A small contrastive audio-text model, trained from scratch: encoder depths [2, 2, 2, 2], encoder widths [128, 128, 128, 128].
Rows from block 8 of the text encoder of a small contrastive audio-text model, named by matrix and row number. Rows with one number belong to one neuron. Each number is 200 + 20 x the weight over its row's rms, rounded and kept within 0 to 999. All counts start at 0.
After each neuron's rows are labels from the 100 texts, of 14848, where the neuron reaches its highest value: "tokens" is the input token at the peak. Only what is clearly more common there than usual is listed. The data: short read English sentences (LibriTTS-R).
# fc1: MLP up (text_encoder.blocks.8.mlp.fc1.weight, 768x128), inputs 0-127
# fc2: MLP down (text_encoder.blocks.8.mlp.fc2.weight, 128x768, transposed), outputs 0-127

fc1.493,176,190,182,187,200,192,210,185,221,207,216,204,220,172,187,204,211,174,216,185,207,208,221,176,193,234,226,224,203,179,185,210,224,186,172,188,185,230,202,218,219,191,219,228,169,223,187,189,201,210,161,167,179,192,205,175,198,208,195,195,209,193,175,202,181,197,189,261,170,235,210,191,185,210,210,186,168,183,181,184,181,194,199,217,200,192,207,179,186,192,205,212,232,219,172,179,132,229,193,184,183,174,199,211,199,207,213,242,217,184,207,232,181,202,203,196,243,196,182,175,191,194,215,161,193,218,236,185
fc2.493,190,215,220,238,210,198,179,251,207,225,200,216,171,212,201,203,222,209,179,213,217,224,190,200,210,216,210,215,203,221,192,173,201,206,188,172,203,163,171,216,206,166,173,174,191,161,212,195,206,189,221,209,221,174,166,226,207,191,220,210,193,224,175,209,216,208,216,179,192,223,231,205,197,211,222,198,204,221,234,166,160,231,247,221,172,220,209,199,211,202,208,187,193,211,193,153,231,170,203,214,207,240,204,165,217,217,186,193,179,208,223,197,196,199,192,179,194,206,215,174,178,228,224,181,190,215,198,219
tokens: "<end>"

fc1.0,190,195,237,213,176,237,190,169,185,198,190,209,212,189,219,191,222,190,208,216,213,191,155,237,218,223,200,183,245,239,216,216,180,234,201,216,175,219,195,186,186,208,204,184,181,190,207,171,208,166,181,175,204,230,261,192,215,198,223,208,185,206,182,190,188,216,183,174,190,169,215,209,203,202,212,180,195,209,210,201,181,175,215,165,188,184,208,198,194,223,203,182,240,219,161,222,201,222,213,194,197,204,175,191,214,181,152,230,205,199,201,195,251,188,202,192,204,194,213,200,156,192,185,199,198,220,196,195
fc2.0,235,243,186,187,203,193,208,180,219,217,202,232,147,191,220,180,208,173,193,212,206,209,243,223,177,227,231,164,160,173,173,179,173,230,211,200,214,214,192,164,186,201,180,214,168,215,196,202,206,185,214,230,207,181,193,196,160,172,203,193,202,200,216,210,211,220,219,203,195,222,215,212,204,190,199,186,237,171,239,211,216,163,190,230,194,181,202,209,206,195,181,214,205,197,217,190,195,190,155,231,198,184,194,198,173,209,231,197,197,208,220,204,195,207,189,191,228,160,184,207,201,214,191,209,187,175,164,207
tokens: "to"

fc1.264,198,185,196,182,192,147,214,215,190,191,174,222,169,183,235,210,174,210,231,205,188,205,182,184,219,182,188,205,183,209,195,199,204,188,199,198,200,184,243,172,214,220,178,188,201,191,217,189,182,198,190,186,180,208,168,196,196,175,193,238,173,208,241,230,185,192,203,191,137,240,192,172,197,205,204,196,222,216,207,212,185,215,214,201,229,179,181,216,222,210,227,172,222,198,201,204,170,234,193,169,192,215,223,170,171,205,198,207,210,206,232,221,162,209,183,203,175,188,188,226,208,236,181,208,195,189,228,169
fc2.264,202,198,181,191,222,220,202,191,214,218,195,183,197,205,204,163,231,196,193,188,197,193,230,240,157,185,188,192,200,206,206,198,206,212,220,212,179,154,191,209,194,159,206,218,169,182,218,199,202,192,202,188,263,226,213,197,206,160,213,198,190,216,153,184,182,199,226,193,227,162,198,176,198,197,183,203,199,197,204,203,211,217,209,201,198,170,192,217,245,195,159,243,182,223,221,252,202,215,186,198,207,218,199,225,199,210,240,184,215,185,207,185,198,217,232,211,174,209,226,206,208,213,186,187,225,204,171,186
tokens: "the"

fc1.17,178,202,189,189,213,172,171,180,206,186,212,179,208,175,187,250,222,214,183,176,218,213,233,234,186,220,230,205,229,178,202,213,192,197,202,196,212,201,218,184,185,181,196,185,209,213,196,197,185,223,191,226,195,178,225,161,213,192,230,219,182,216,211,198,249,201,184,212,171,187,218,157,167,151,188,208,239,203,177,198,175,193,198,201,173,216,181,183,205,221,227,193,221,172,186,243,187,216,232,207,209,183,203,185,224,215,197,222,202,191,230,239,199,205,186,217,205,225,223,214,222,222,192,223,215,205,208,190
fc2.17,165,181,199,167,219,213,195,220,168,199,200,222,192,217,216,199,190,185,204,226,226,223,161,189,192,192,212,216,185,184,186,201,185,195,187,210,169,142,191,190,184,196,190,181,212,172,165,210,249,240,217,208,182,211,182,227,190,206,141,190,180,206,166,235,194,228,201,201,220,202,211,188,199,175,213,209,214,218,212,195,177,191,176,206,188,211,204,187,242,190,202,179,206,167,185,188,195,232,230,199,168,208,192,173,186,205,201,210,198,207,226,223,201,188,222,155,209,184,182,197,231,221,184,212,204,217,198,225
tokens: "<end>"

fc1.514,161,201,179,185,201,220,205,188,209,176,234,212,210,180,171,187,209,209,200,217,240,207,183,226,215,216,238,164,217,201,203,171,218,221,203,186,194,228,221,210,178,206,173,234,144,171,228,163,201,202,179,184,187,224,183,183,166,199,195,206,202,221,175,209,176,202,196,196,199,190,214,229,208,223,198,190,206,201,198,219,210,228,192,214,219,198,209,218,185,201,183,182,202,171,205,172,183,163,175,199,173,222,205,175,171,167,203,194,170,223,207,221,203,224,172,221,215,177,213,228,168,236,193,201,209,214,222,189
fc2.514,189,176,201,181,144,155,189,188,194,236,170,196,229,165,228,157,223,202,199,180,174,188,190,173,191,207,163,216,176,210,186,191,207,183,214,187,207,183,183,190,209,168,207,186,195,195,205,172,197,187,196,224,213,172,184,218,195,199,211,209,221,199,232,194,201,218,187,184,200,136,229,200,188,200,231,203,169,209,202,209,196,166,217,216,203,186,237,185,219,211,161,204,201,179,222,188,208,192,222,183,210,188,173,218,228,224,189,205,209,207,195,190,194,174,213,157,219,206,215,200,177,206,219,188,212,195,242,191
tokens: "to"

fc1.598,202,183,201,215,235,218,168,210,196,204,204,209,209,201,227,226,199,211,201,217,189,193,168,173,218,197,173,228,200,228,198,192,218,202,181,192,189,200,191,161,254,187,214,228,207,216,223,178,193,176,232,198,223,217,230,222,235,217,195,220,197,227,204,165,164,190,202,210,219,235,200,197,218,174,181,191,197,185,214,210,200,225,212,178,168,227,249,197,216,190,201,219,208,151,206,219,238,227,211,231,195,248,212,168,193,197,192,191,199,178,181,213,208,174,188,198,211,229,195,198,201,178,215,217,173,201,183,203
fc2.598,210,198,192,141,175,211,237,192,190,219,190,194,209,227,189,208,195,166,204,197,196,172,194,240,218,194,210,188,187,162,184,194,145,175,178,193,218,188,225,223,180,197,196,178,213,220,185,217,174,182,167,138,209,201,196,179,197,213,218,215,212,161,232,205,238,207,169,219,188,200,210,208,209,223,205,218,182,181,211,201,186,196,204,189,188,203,197,180,200,228,212,223,190,244,195,202,172,194,183,194,225,197,200,208,227,198,180,206,182,176,215,201,210,174,205,197,240,202,189,185,231,240,188,203,195,193,231,209
tokens: "the"

fc1.430,190,192,218,184,212,174,206,207,224,185,201,167,168,187,206,187,185,202,203,216,225,160,176,209,198,174,217,220,180,215,195,186,209,188,170,199,191,178,227,237,178,175,189,172,207,190,209,192,236,221,172,160,188,215,177,197,161,211,199,169,174,172,201,197,190,167,208,191,196,215,196,210,196,207,188,181,209,208,209,185,177,173,174,165,177,211,197,192,239,196,171,236,198,226,202,201,185,225,200,226,192,237,190,161,176,196,219,160,198,238,182,216,180,210,206,231,205,209,217,223,184,220,211,234,192,217,229,212
fc2.430,207,234,182,212,231,206,176,190,187,211,204,220,223,200,215,214,174,191,218,183,196,191,183,199,195,199,157,238,206,200,207,181,205,194,204,202,175,213,221,209,227,242,209,203,186,202,195,210,172,237,182,191,230,149,203,207,241,195,212,216,233,197,183,177,185,198,219,208,190,174,185,207,227,202,193,197,208,199,178,192,208,182,233,228,213,216,205,153,185,207,198,221,189,178,192,231,214,215,198,198,241,182,214,218,226,214,221,252,182,166,216,167,238,181,212,179,185,210,170,179,223,192,184,168,186,197,199,198
tokens: "the"; "to"

fc1.57,196,212,220,206,191,208,211,211,205,189,185,219,239,211,192,212,197,176,177,232,195,209,205,201,189,193,196,202,146,188,186,192,198,198,188,163,215,214,187,207,217,186,186,238,187,233,199,175,205,206,205,188,165,181,177,235,189,203,163,180,219,219,175,175,218,192,165,221,235,200,196,210,188,181,164,181,189,190,174,195,185,147,234,179,260,230,198,179,199,213,215,177,190,228,200,219,191,222,184,214,191,181,190,190,198,231,207,178,206,196,181,180,207,203,204,205,176,213,210,210,187,193,178,165,226,212,227,158
fc2.57,200,175,202,220,181,196,227,221,182,185,189,191,163,175,217,196,200,221,213,164,192,196,193,227,190,195,171,209,235,227,195,181,220,194,218,208,220,216,279,211,206,205,191,158,207,183,164,237,190,209,233,225,201,185,212,169,180,162,226,164,195,199,204,205,180,206,200,203,199,207,199,188,227,210,217,175,185,204,200,187,170,196,208,206,166,208,209,168,190,208,174,196,188,201,189,198,230,159,194,183,210,208,173,197,164,208,212,190,203,161,182,186,182,192,214,184,198,210,189,190,229,191,218,198,181,178,161,208
tokens: "will"; "can"; "shall"

fc1.8,177,217,194,206,212,181,232,187,186,186,201,168,193,177,214,187,199,203,158,219,207,190,181,185,232,203,177,188,225,226,212,187,194,216,210,190,165,208,192,201,200,210,189,189,228,195,173,198,246,192,190,184,173,221,204,185,196,160,251,217,210,199,183,217,213,154,199,201,185,218,190,212,203,212,198,177,200,205,206,177,230,206,206,222,216,160,183,233,228,182,187,192,176,196,158,209,188,183,202,193,209,186,214,192,190,193,181,190,230,194,190,165,194,201,192,205,221,180,169,214,232,247,215,177,184,216,157,155
fc2.8,214,215,211,197,233,190,198,214,180,189,193,185,158,207,210,191,185,225,181,233,208,181,198,217,198,159,196,187,198,221,189,187,209,210,177,191,211,161,229,209,193,194,161,206,208,193,224,221,156,188,180,182,229,197,132,178,198,189,179,214,229,222,198,154,225,162,214,206,205,176,192,186,190,208,214,167,195,227,196,215,208,191,237,210,173,198,200,208,164,212,191,233,199,188,229,241,200,205,207,213,192,237,205,191,186,190,182,200,219,192,200,191,204,189,219,173,210,215,221,208,216,198,167,201,193,229,199,164
tokens: "to"; "the"

fc1.209,180,193,204,202,215,242,211,236,225,230,191,192,188,203,179,201,218,202,186,209,223,200,193,187,210,215,240,250,206,226,163,209,203,215,218,216,201,162,177,199,174,218,237,156,166,204,208,211,202,191,215,204,188,180,202,199,241,188,177,235,170,195,197,200,187,201,236,228,219,206,217,189,184,208,214,208,195,181,233,213,229,198,198,207,232,220,198,221,186,179,181,181,207,182,196,191,231,153,204,192,205,197,228,229,189,157,190,183,182,222,227,211,201,215,189,217,228,231,197,202,178,189,190,196,207,200,230,218
fc2.209,174,222,228,225,191,219,183,210,184,228,192,205,193,203,210,221,176,190,233,195,224,211,195,181,182,200,185,178,219,168,185,199,203,226,171,168,246,188,203,188,213,228,210,215,189,191,201,211,185,228,165,194,198,199,215,161,166,202,158,225,210,199,194,179,214,231,166,165,218,193,187,163,172,211,209,216,176,202,183,202,181,200,203,234,192,216,215,207,191,172,185,202,220,174,250,229,184,179,173,177,225,192,171,184,192,193,199,232,185,210,165,206,209,212,185,214,227,215,225,196,218,195,200,180,215,207,225,215
tokens: "<end>"

fc1.540,205,155,229,186,206,205,166,208,202,194,205,180,216,185,176,191,214,241,214,188,213,203,185,210,224,181,206,158,176,188,180,192,212,232,215,182,189,185,229,197,185,210,180,199,187,173,185,195,196,222,203,190,166,240,190,211,172,185,197,206,172,168,164,223,197,220,208,204,207,233,158,202,233,227,202,223,183,229,232,223,179,192,223,185,188,202,194,174,196,183,188,213,178,201,188,223,241,160,184,193,192,207,211,182,192,197,202,200,180,197,236,182,236,203,180,192,174,197,192,212,202,219,241,193,229,186,234,198
fc2.540,179,244,196,194,194,183,216,214,247,211,199,231,177,186,192,189,221,197,231,205,206,178,216,210,227,189,185,180,199,197,162,192,153,205,230,227,240,160,180,205,227,182,187,176,174,209,228,208,187,198,207,203,191,184,185,189,223,187,181,196,213,191,227,182,208,206,171,187,191,179,184,210,203,207,180,173,192,222,210,161,193,240,202,226,214,221,186,212,203,209,181,225,215,217,228,205,213,197,212,163,203,196,196,177,195,203,228,210,217,200,202,200,186,227,204,213,191,146,245,192,211,211,182,168,174,216,169,199
tokens: "<end>"

fc1.580,196,239,227,208,199,202,175,190,187,206,183,195,214,222,204,214,186,222,227,206,210,168,187,223,240,188,218,186,217,204,167,245,222,173,193,212,214,211,179,176,213,206,222,217,214,153,188,216,214,183,201,205,191,182,219,204,237,207,210,217,203,190,223,181,203,193,198,219,189,192,225,204,173,207,251,167,200,194,205,215,192,238,188,232,203,216,177,141,186,199,220,204,189,180,171,221,228,169,222,201,170,207,220,240,182,202,191,225,180,193,185,159,218,198,187,197,194,199,171,177,223,188,218,186,207,199,212,203
fc2.580,162,191,215,187,214,169,191,176,202,229,206,199,199,216,199,194,199,220,209,261,210,193,214,219,210,214,245,162,202,171,221,200,208,218,205,215,191,236,163,182,210,184,191,208,171,228,207,180,198,183,181,196,177,232,196,251,228,175,198,187,162,190,195,185,182,226,201,202,204,224,197,196,231,209,177,188,214,192,203,204,173,187,209,209,200,186,206,156,182,211,185,188,199,212,236,202,189,173,197,225,206,225,175,224,199,185,196,187,214,197,183,170,191,224,188,175,222,213,180,186,193,220,207,171,169,220,153,215
tokens: "have"; "hope"

fc1.681,181,219,218,218,194,215,205,191,191,144,201,190,248,186,213,191,222,210,186,187,209,226,189,210,176,161,212,185,214,195,226,198,197,207,178,218,179,228,224,182,220,210,249,178,196,217,193,220,183,206,216,227,206,223,191,196,194,197,206,184,190,176,197,225,187,208,225,191,238,204,169,176,243,196,194,193,199,212,191,214,174,214,208,207,219,180,195,235,239,214,185,194,208,154,185,183,208,187,169,215,218,202,224,208,163,217,176,186,203,182,209,214,252,181,172,237,188,210,205,182,232,186,193,212,194,185,220,184
fc2.681,216,176,172,203,217,207,162,175,210,234,175,214,179,190,193,215,213,191,174,187,206,212,196,217,199,245,208,182,186,197,163,226,210,218,178,222,211,222,213,199,192,209,198,193,206,181,161,211,185,188,151,169,186,219,179,217,162,158,187,191,202,175,203,191,198,191,203,193,210,182,207,195,168,217,184,168,218,219,220,215,194,211,233,198,198,195,217,190,179,186,237,194,157,202,241,191,159,199,195,188,177,187,153,198,203,197,192,212,210,211,224,186,209,182,228,154,215,183,236,181,221,215,200,194,186,198,198,198
tokens: "to"

fc1.425,196,194,205,197,221,207,219,192,185,176,190,170,172,198,225,218,156,184,177,177,179,206,227,212,204,188,191,189,201,178,197,196,198,228,181,207,200,186,183,210,215,158,208,197,182,181,168,235,209,147,187,169,218,225,228,227,237,200,160,217,213,209,192,232,206,197,196,164,166,216,211,176,222,188,201,236,215,195,195,202,203,206,199,182,205,203,203,184,220,217,189,213,210,201,168,171,159,195,188,161,245,206,191,207,202,176,215,173,202,181,195,226,211,206,189,214,225,219,224,211,178,210,158,189,184,186,203,230
fc2.425,191,195,237,196,177,218,233,190,184,223,208,169,186,213,170,164,223,206,202,226,217,173,192,206,168,213,172,214,216,201,184,197,171,168,183,220,208,187,201,170,178,202,185,231,215,210,233,193,185,247,213,214,226,204,193,206,166,196,207,183,229,221,171,176,184,201,186,186,220,211,199,162,193,201,183,161,195,208,204,178,224,194,196,192,176,197,172,204,172,162,194,220,215,201,180,224,202,203,208,215,236,180,228,192,203,196,234,220,198,225,227,181,208,212,218,194,193,199,176,180,239,183,189,182,191,202,171,159
tokens: "yes"; "and"

fc1.575,231,213,176,198,227,213,196,208,207,228,197,225,197,192,188,177,222,210,208,227,210,209,222,206,212,178,214,200,210,202,198,161,199,180,208,138,218,181,226,227,225,210,223,213,206,178,198,203,202,223,220,174,186,204,198,219,215,193,205,184,213,183,187,211,220,225,226,209,238,162,251,211,194,193,148,144,221,204,191,220,168,214,211,176,206,212,197,234,190,185,219,177,212,209,219,213,202,202,221,210,218,223,201,244,170,219,205,203,187,199,178,208,192,220,212,184,196,190,175,167,206,206,213,217,198,159,208,206
fc2.575,235,223,189,208,202,215,205,178,155,198,200,173,198,223,206,149,188,196,201,178,174,190,142,207,189,160,190,186,172,213,192,223,191,166,211,220,198,221,201,200,178,198,188,208,206,212,192,182,158,194,171,202,215,207,206,218,197,213,227,190,207,204,172,183,216,215,175,182,196,223,201,204,201,168,205,156,230,187,190,183,228,193,169,195,195,206,217,229,240,196,207,176,223,189,174,223,167,208,202,187,248,209,188,188,186,194,170,192,198,179,205,197,220,170,197,208,236,220,200,196,227,214,227,213,178,177,194,206
tokens: "the"

fc1.314,176,201,217,178,210,219,195,195,192,180,194,217,220,219,213,206,218,206,165,199,222,206,216,204,210,228,189,178,210,189,185,199,223,198,182,174,221,196,195,225,201,186,188,176,184,192,223,207,205,230,212,251,190,197,186,202,190,205,216,206,240,190,173,221,174,218,219,193,196,187,189,235,228,200,205,213,215,203,199,164,204,188,237,214,237,193,196,171,204,225,209,197,218,200,204,227,170,224,187,256,215,173,223,200,208,172,181,210,230,189,206,160,195,145,198,238,216,217,210,212,208,186,215,240,189,222,233,169
fc2.314,229,179,168,218,193,223,170,211,210,235,170,200,185,190,223,184,198,220,205,211,214,170,209,224,200,199,210,185,180,201,252,186,181,198,217,203,154,189,225,219,185,210,191,202,192,177,217,189,186,211,205,212,171,181,194,237,215,203,209,199,168,226,194,198,189,208,213,192,195,227,157,177,206,154,207,194,208,199,206,196,169,183,235,184,223,244,197,188,193,226,190,162,200,176,183,202,193,159,198,174,229,222,211,159,224,218,206,204,170,187,220,190,201,196,229,212,231,214,216,187,212,205,204,216,227,210,196,229
tokens: "mrs"; "never"

fc1.131,210,231,198,192,198,208,208,206,187,193,181,204,199,203,194,248,181,182,208,194,222,206,209,208,201,188,230,148,181,199,187,204,184,237,199,204,230,180,162,199,201,203,211,193,211,184,188,172,203,206,233,189,208,200,216,244,214,245,209,209,163,233,182,202,204,225,186,195,210,215,214,230,181,166,175,202,247,186,223,195,198,190,186,188,210,203,217,204,227,201,213,181,198,215,212,197,209,161,213,207,216,199,194,173,211,171,190,231,207,226,217,157,221,168,211,195,180,153,190,207,253,202,182,193,183,195,214,233
fc2.131,220,234,201,220,180,224,186,181,182,193,206,240,175,235,185,186,206,205,192,214,183,200,219,187,247,196,207,197,191,227,216,202,215,218,220,206,198,213,185,183,220,204,242,199,187,186,212,217,190,200,263,227,193,214,212,227,207,212,213,236,128,223,221,197,208,223,205,221,232,238,213,177,206,182,194,195,225,184,197,197,214,174,176,163,164,216,211,230,195,162,193,213,197,209,209,225,204,196,204,188,208,203,172,216,197,200,208,198,241,191,224,174,225,194,192,197,182,204,202,205,195,168,197,211,190,199,179,191
tokens: "have"; "i've"

fc1.90,204,192,156,173,214,176,229,188,190,169,192,223,218,219,215,223,212,211,219,215,153,190,194,176,235,179,160,194,205,177,203,181,218,218,232,214,192,196,215,216,181,211,186,216,223,193,226,204,184,180,194,192,191,172,180,234,225,196,217,215,200,191,167,212,205,225,210,198,192,211,205,194,197,180,236,198,206,207,199,255,172,195,194,195,208,174,189,206,199,240,230,227,205,225,244,184,176,181,197,196,194,213,232,225,203,205,210,208,197,169,224,162,218,211,192,208,207,155,236,214,181,216,207,172,182,199,205,197
fc2.90,164,213,203,239,190,205,177,201,198,217,188,152,224,201,194,202,206,164,189,212,212,166,197,235,205,165,167,216,223,195,211,204,183,195,210,223,217,192,188,174,213,200,191,216,194,235,184,201,157,209,214,205,183,227,204,246,167,219,223,193,201,217,222,203,170,210,210,189,207,197,179,234,217,198,183,211,211,204,201,148,206,223,182,196,206,227,225,239,187,167,203,207,205,222,189,195,211,164,230,207,203,187,236,208,197,209,205,207,199,229,202,213,173,197,231,229,192,172,197,202,193,237,225,223,191,196,199,232
tokens: "the"

fc1.210,188,220,236,183,166,224,234,204,188,202,211,190,177,201,178,175,184,216,193,198,223,172,207,246,185,204,239,192,208,206,150,210,189,210,248,225,218,230,201,175,216,188,170,220,207,243,188,190,200,218,183,201,193,190,179,207,207,223,192,234,238,211,192,208,189,217,184,195,216,231,200,199,175,187,209,184,197,208,223,207,239,209,171,201,196,186,201,200,224,179,220,224,187,188,195,222,226,222,165,201,212,220,179,201,227,239,196,189,178,198,164,197,190,229,225,195,219,211,193,207,161,205,210,225,212,189,222,212
fc2.210,184,189,229,181,202,181,177,189,218,216,194,204,210,213,205,212,207,152,234,230,204,185,189,179,197,213,176,181,176,208,227,208,202,169,178,240,160,219,215,221,213,204,209,218,217,169,194,197,169,220,186,223,187,224,178,214,209,212,204,195,187,183,193,211,167,212,176,199,193,213,198,212,225,232,259,184,164,220,240,202,211,170,211,209,210,194,201,187,205,207,187,187,210,228,230,209,183,214,221,216,190,179,178,167,212,203,192,210,211,241,209,214,197,255,163,187,174,197,228,185,193,217,183,204,179,211,210,197
tokens: "<end>"

fc1.117,192,198,217,190,208,206,217,197,234,150,189,199,194,165,189,181,209,222,224,211,221,188,230,205,202,191,208,202,191,223,227,164,179,189,145,159,226,199,213,228,214,212,149,199,221,184,190,149,167,214,189,217,198,177,213,225,227,212,189,191,187,197,193,211,198,224,224,183,217,157,180,200,211,218,212,198,183,196,207,195,235,225,191,208,201,172,224,207,205,236,189,203,211,210,197,213,182,220,174,238,178,173,231,197,205,212,230,209,194,197,179,198,225,193,204,192,212,209,171,248,201,198,205,209,220,202,192,198
fc2.117,206,221,190,227,228,203,204,210,186,182,188,230,200,209,216,208,189,198,176,169,243,215,213,220,201,242,229,227,178,189,193,238,190,194,195,176,220,140,214,153,200,217,186,193,183,215,239,193,191,182,214,211,213,181,222,210,182,174,196,197,221,218,177,185,138,183,200,211,214,185,212,222,202,192,185,188,189,232,179,183,230,217,243,218,197,211,193,205,189,192,193,179,207,200,180,193,176,202,203,191,208,227,182,189,224,225,164,219,200,210,217,231,194,199,200,202,226,200,189,150,193,181,194,219,193,202,224,200
tokens: "the"

fc1.669,202,176,219,163,184,205,195,220,210,174,227,181,191,170,211,197,195,169,185,204,233,209,200,253,198,242,179,206,207,207,195,217,193,185,210,199,197,211,218,187,240,205,216,205,191,209,207,223,228,194,222,210,176,187,185,192,188,182,162,228,144,265,212,221,215,219,199,223,159,211,210,222,230,198,207,202,186,180,158,204,222,181,214,213,191,213,190,231,214,193,238,185,187,207,192,217,175,173,185,190,211,212,204,215,208,191,173,209,174,231,210,200,212,212,203,216,207,194,173,181,195,220,229,223,210,211,209,215
fc2.669,172,188,201,207,197,188,235,206,225,232,195,204,201,178,172,208,196,188,197,174,158,188,187,200,190,217,196,214,165,187,221,146,190,203,189,198,193,190,190,210,206,217,177,228,212,202,186,189,202,164,180,216,202,182,180,231,193,224,204,181,182,168,193,216,208,229,197,209,176,185,213,183,182,212,182,223,229,212,193,190,216,210,203,193,226,198,202,177,158,181,174,215,223,187,176,169,242,165,215,215,165,208,199,163,213,219,194,213,189,201,144,237,208,203,199,191,210,167,184,181,220,206,172,214,183,170,218,221
tokens: "mrs"; "always"

fc1.80,210,220,212,204,160,220,211,188,170,201,183,208,177,203,195,214,183,181,230,193,193,201,208,189,229,165,232,220,215,202,187,196,194,186,187,190,205,186,186,209,210,205,216,195,182,202,237,179,202,167,218,144,198,228,222,256,172,217,212,184,226,176,201,213,194,205,219,193,221,224,192,194,185,213,201,200,209,161,238,163,196,185,217,200,200,253,196,204,194,213,212,207,168,202,195,217,182,170,188,228,161,175,238,197,204,219,235,203,218,197,193,178,220,195,214,207,172,196,217,187,231,215,239,188,193,224,195,208
fc2.80,190,213,207,192,191,185,188,215,196,202,187,190,217,220,184,188,240,168,209,200,182,234,184,211,212,206,174,197,237,229,218,207,222,190,185,204,220,204,185,202,195,176,209,193,183,226,175,213,174,181,173,213,193,207,228,184,220,189,194,177,192,208,254,180,197,231,215,200,215,184,210,211,127,189,209,229,232,216,172,200,193,201,194,222,189,185,189,211,177,195,186,210,188,213,198,203,205,193,206,194,172,202,180,199,205,153,186,172,212,239,223,234,256,209,185,220,202,207,205,207,206,189,208,164,211,172,154,209
tokens: "have"; "should"; "ah"; "our"

fc1.747,184,203,224,189,185,214,193,189,189,180,216,210,189,181,220,189,217,199,158,179,182,200,165,192,190,151,197,185,199,158,173,171,188,166,172,206,232,194,215,206,205,222,189,198,222,207,199,213,213,200,174,212,162,196,169,210,201,192,193,222,231,204,217,192,202,185,207,216,208,217,196,213,203,189,204,201,190,243,213,185,201,213,177,185,189,169,221,226,244,187,211,218,216,195,181,154,208,208,154,214,184,237,186,203,208,202,209,193,235,177,161,226,202,203,221,197,240,207,213,232,192,207,198,208,195,225,236,240
fc2.747,186,175,171,189,198,204,196,199,214,242,199,218,178,207,236,218,198,180,218,201,199,202,220,187,197,214,210,220,185,217,226,202,208,200,214,167,161,187,208,208,185,226,216,206,182,184,191,197,187,181,227,184,236,172,197,161,226,196,213,203,237,209,173,207,150,205,225,179,199,167,197,185,191,233,183,213,202,199,198,165,216,199,213,189,214,230,188,198,192,252,195,192,194,179,178,198,195,219,235,212,198,172,217,244,218,226,204,181,220,185,213,160,188,167,167,214,175,212,191,170,217,205,198,207,196,201,208,156
tokens: "would"; "it"; "makes"

fc1.439,202,234,215,191,188,199,196,220,186,192,226,150,194,213,170,179,231,198,192,196,195,190,192,204,202,219,226,229,206,223,223,184,219,182,186,201,156,225,209,177,186,227,211,204,189,168,213,181,209,184,227,221,206,195,209,241,177,214,182,177,190,185,192,211,171,176,206,215,199,151,207,191,219,244,172,190,232,200,190,189,158,184,188,158,199,164,201,208,171,213,197,207,204,202,233,172,179,158,198,182,224,222,206,179,183,228,207,212,224,174,197,210,191,191,205,180,180,178,181,183,202,180,231,210,202,195,183,205
fc2.439,187,192,209,188,219,204,177,205,219,204,190,213,177,198,184,216,184,232,213,164,170,207,195,195,207,187,193,192,172,238,218,203,209,194,195,197,192,198,197,164,171,197,221,178,210,202,180,217,216,182,155,188,240,220,195,185,190,181,191,171,218,217,202,222,199,222,218,171,211,272,204,214,234,188,196,188,171,202,240,198,204,187,204,229,205,186,215,183,181,194,204,209,230,199,193,207,205,189,191,210,188,169,207,201,219,153,214,224,169,201,258,224,195,232,183,217,202,181,192,200,154,231,180,188,193,202,188,190
tokens: "the"

fc1.382,202,186,161,236,194,196,232,240,200,219,206,165,178,218,220,201,169,228,181,203,220,194,246,229,182,166,193,193,195,179,235,207,192,181,200,209,206,216,207,174,202,212,234,182,165,198,193,189,201,174,227,219,185,149,235,206,207,187,214,199,183,187,192,198,187,179,192,195,225,186,191,234,184,182,209,182,239,157,178,234,197,190,177,204,204,221,223,198,212,233,200,171,213,167,193,197,185,202,216,196,211,194,173,205,194,197,219,218,208,191,215,204,199,212,217,188,175,174,190,232,225,188,213,195,185,210,197,242
fc2.382,172,197,181,202,197,231,198,195,201,196,190,175,196,183,196,215,220,179,185,203,195,190,203,217,191,202,190,182,184,208,208,220,194,215,215,237,243,193,179,185,189,212,189,190,241,195,207,183,215,202,194,209,193,155,186,187,203,228,218,210,199,162,239,165,214,201,230,239,234,191,205,222,202,207,209,164,203,215,224,226,188,205,188,185,146,241,201,163,219,218,171,183,209,226,245,163,232,209,203,221,205,155,199,181,210,201,200,192,198,188,195,213,216,218,201,177,225,205,214,186,212,227,188,214,230,170,212,181
tokens: "to"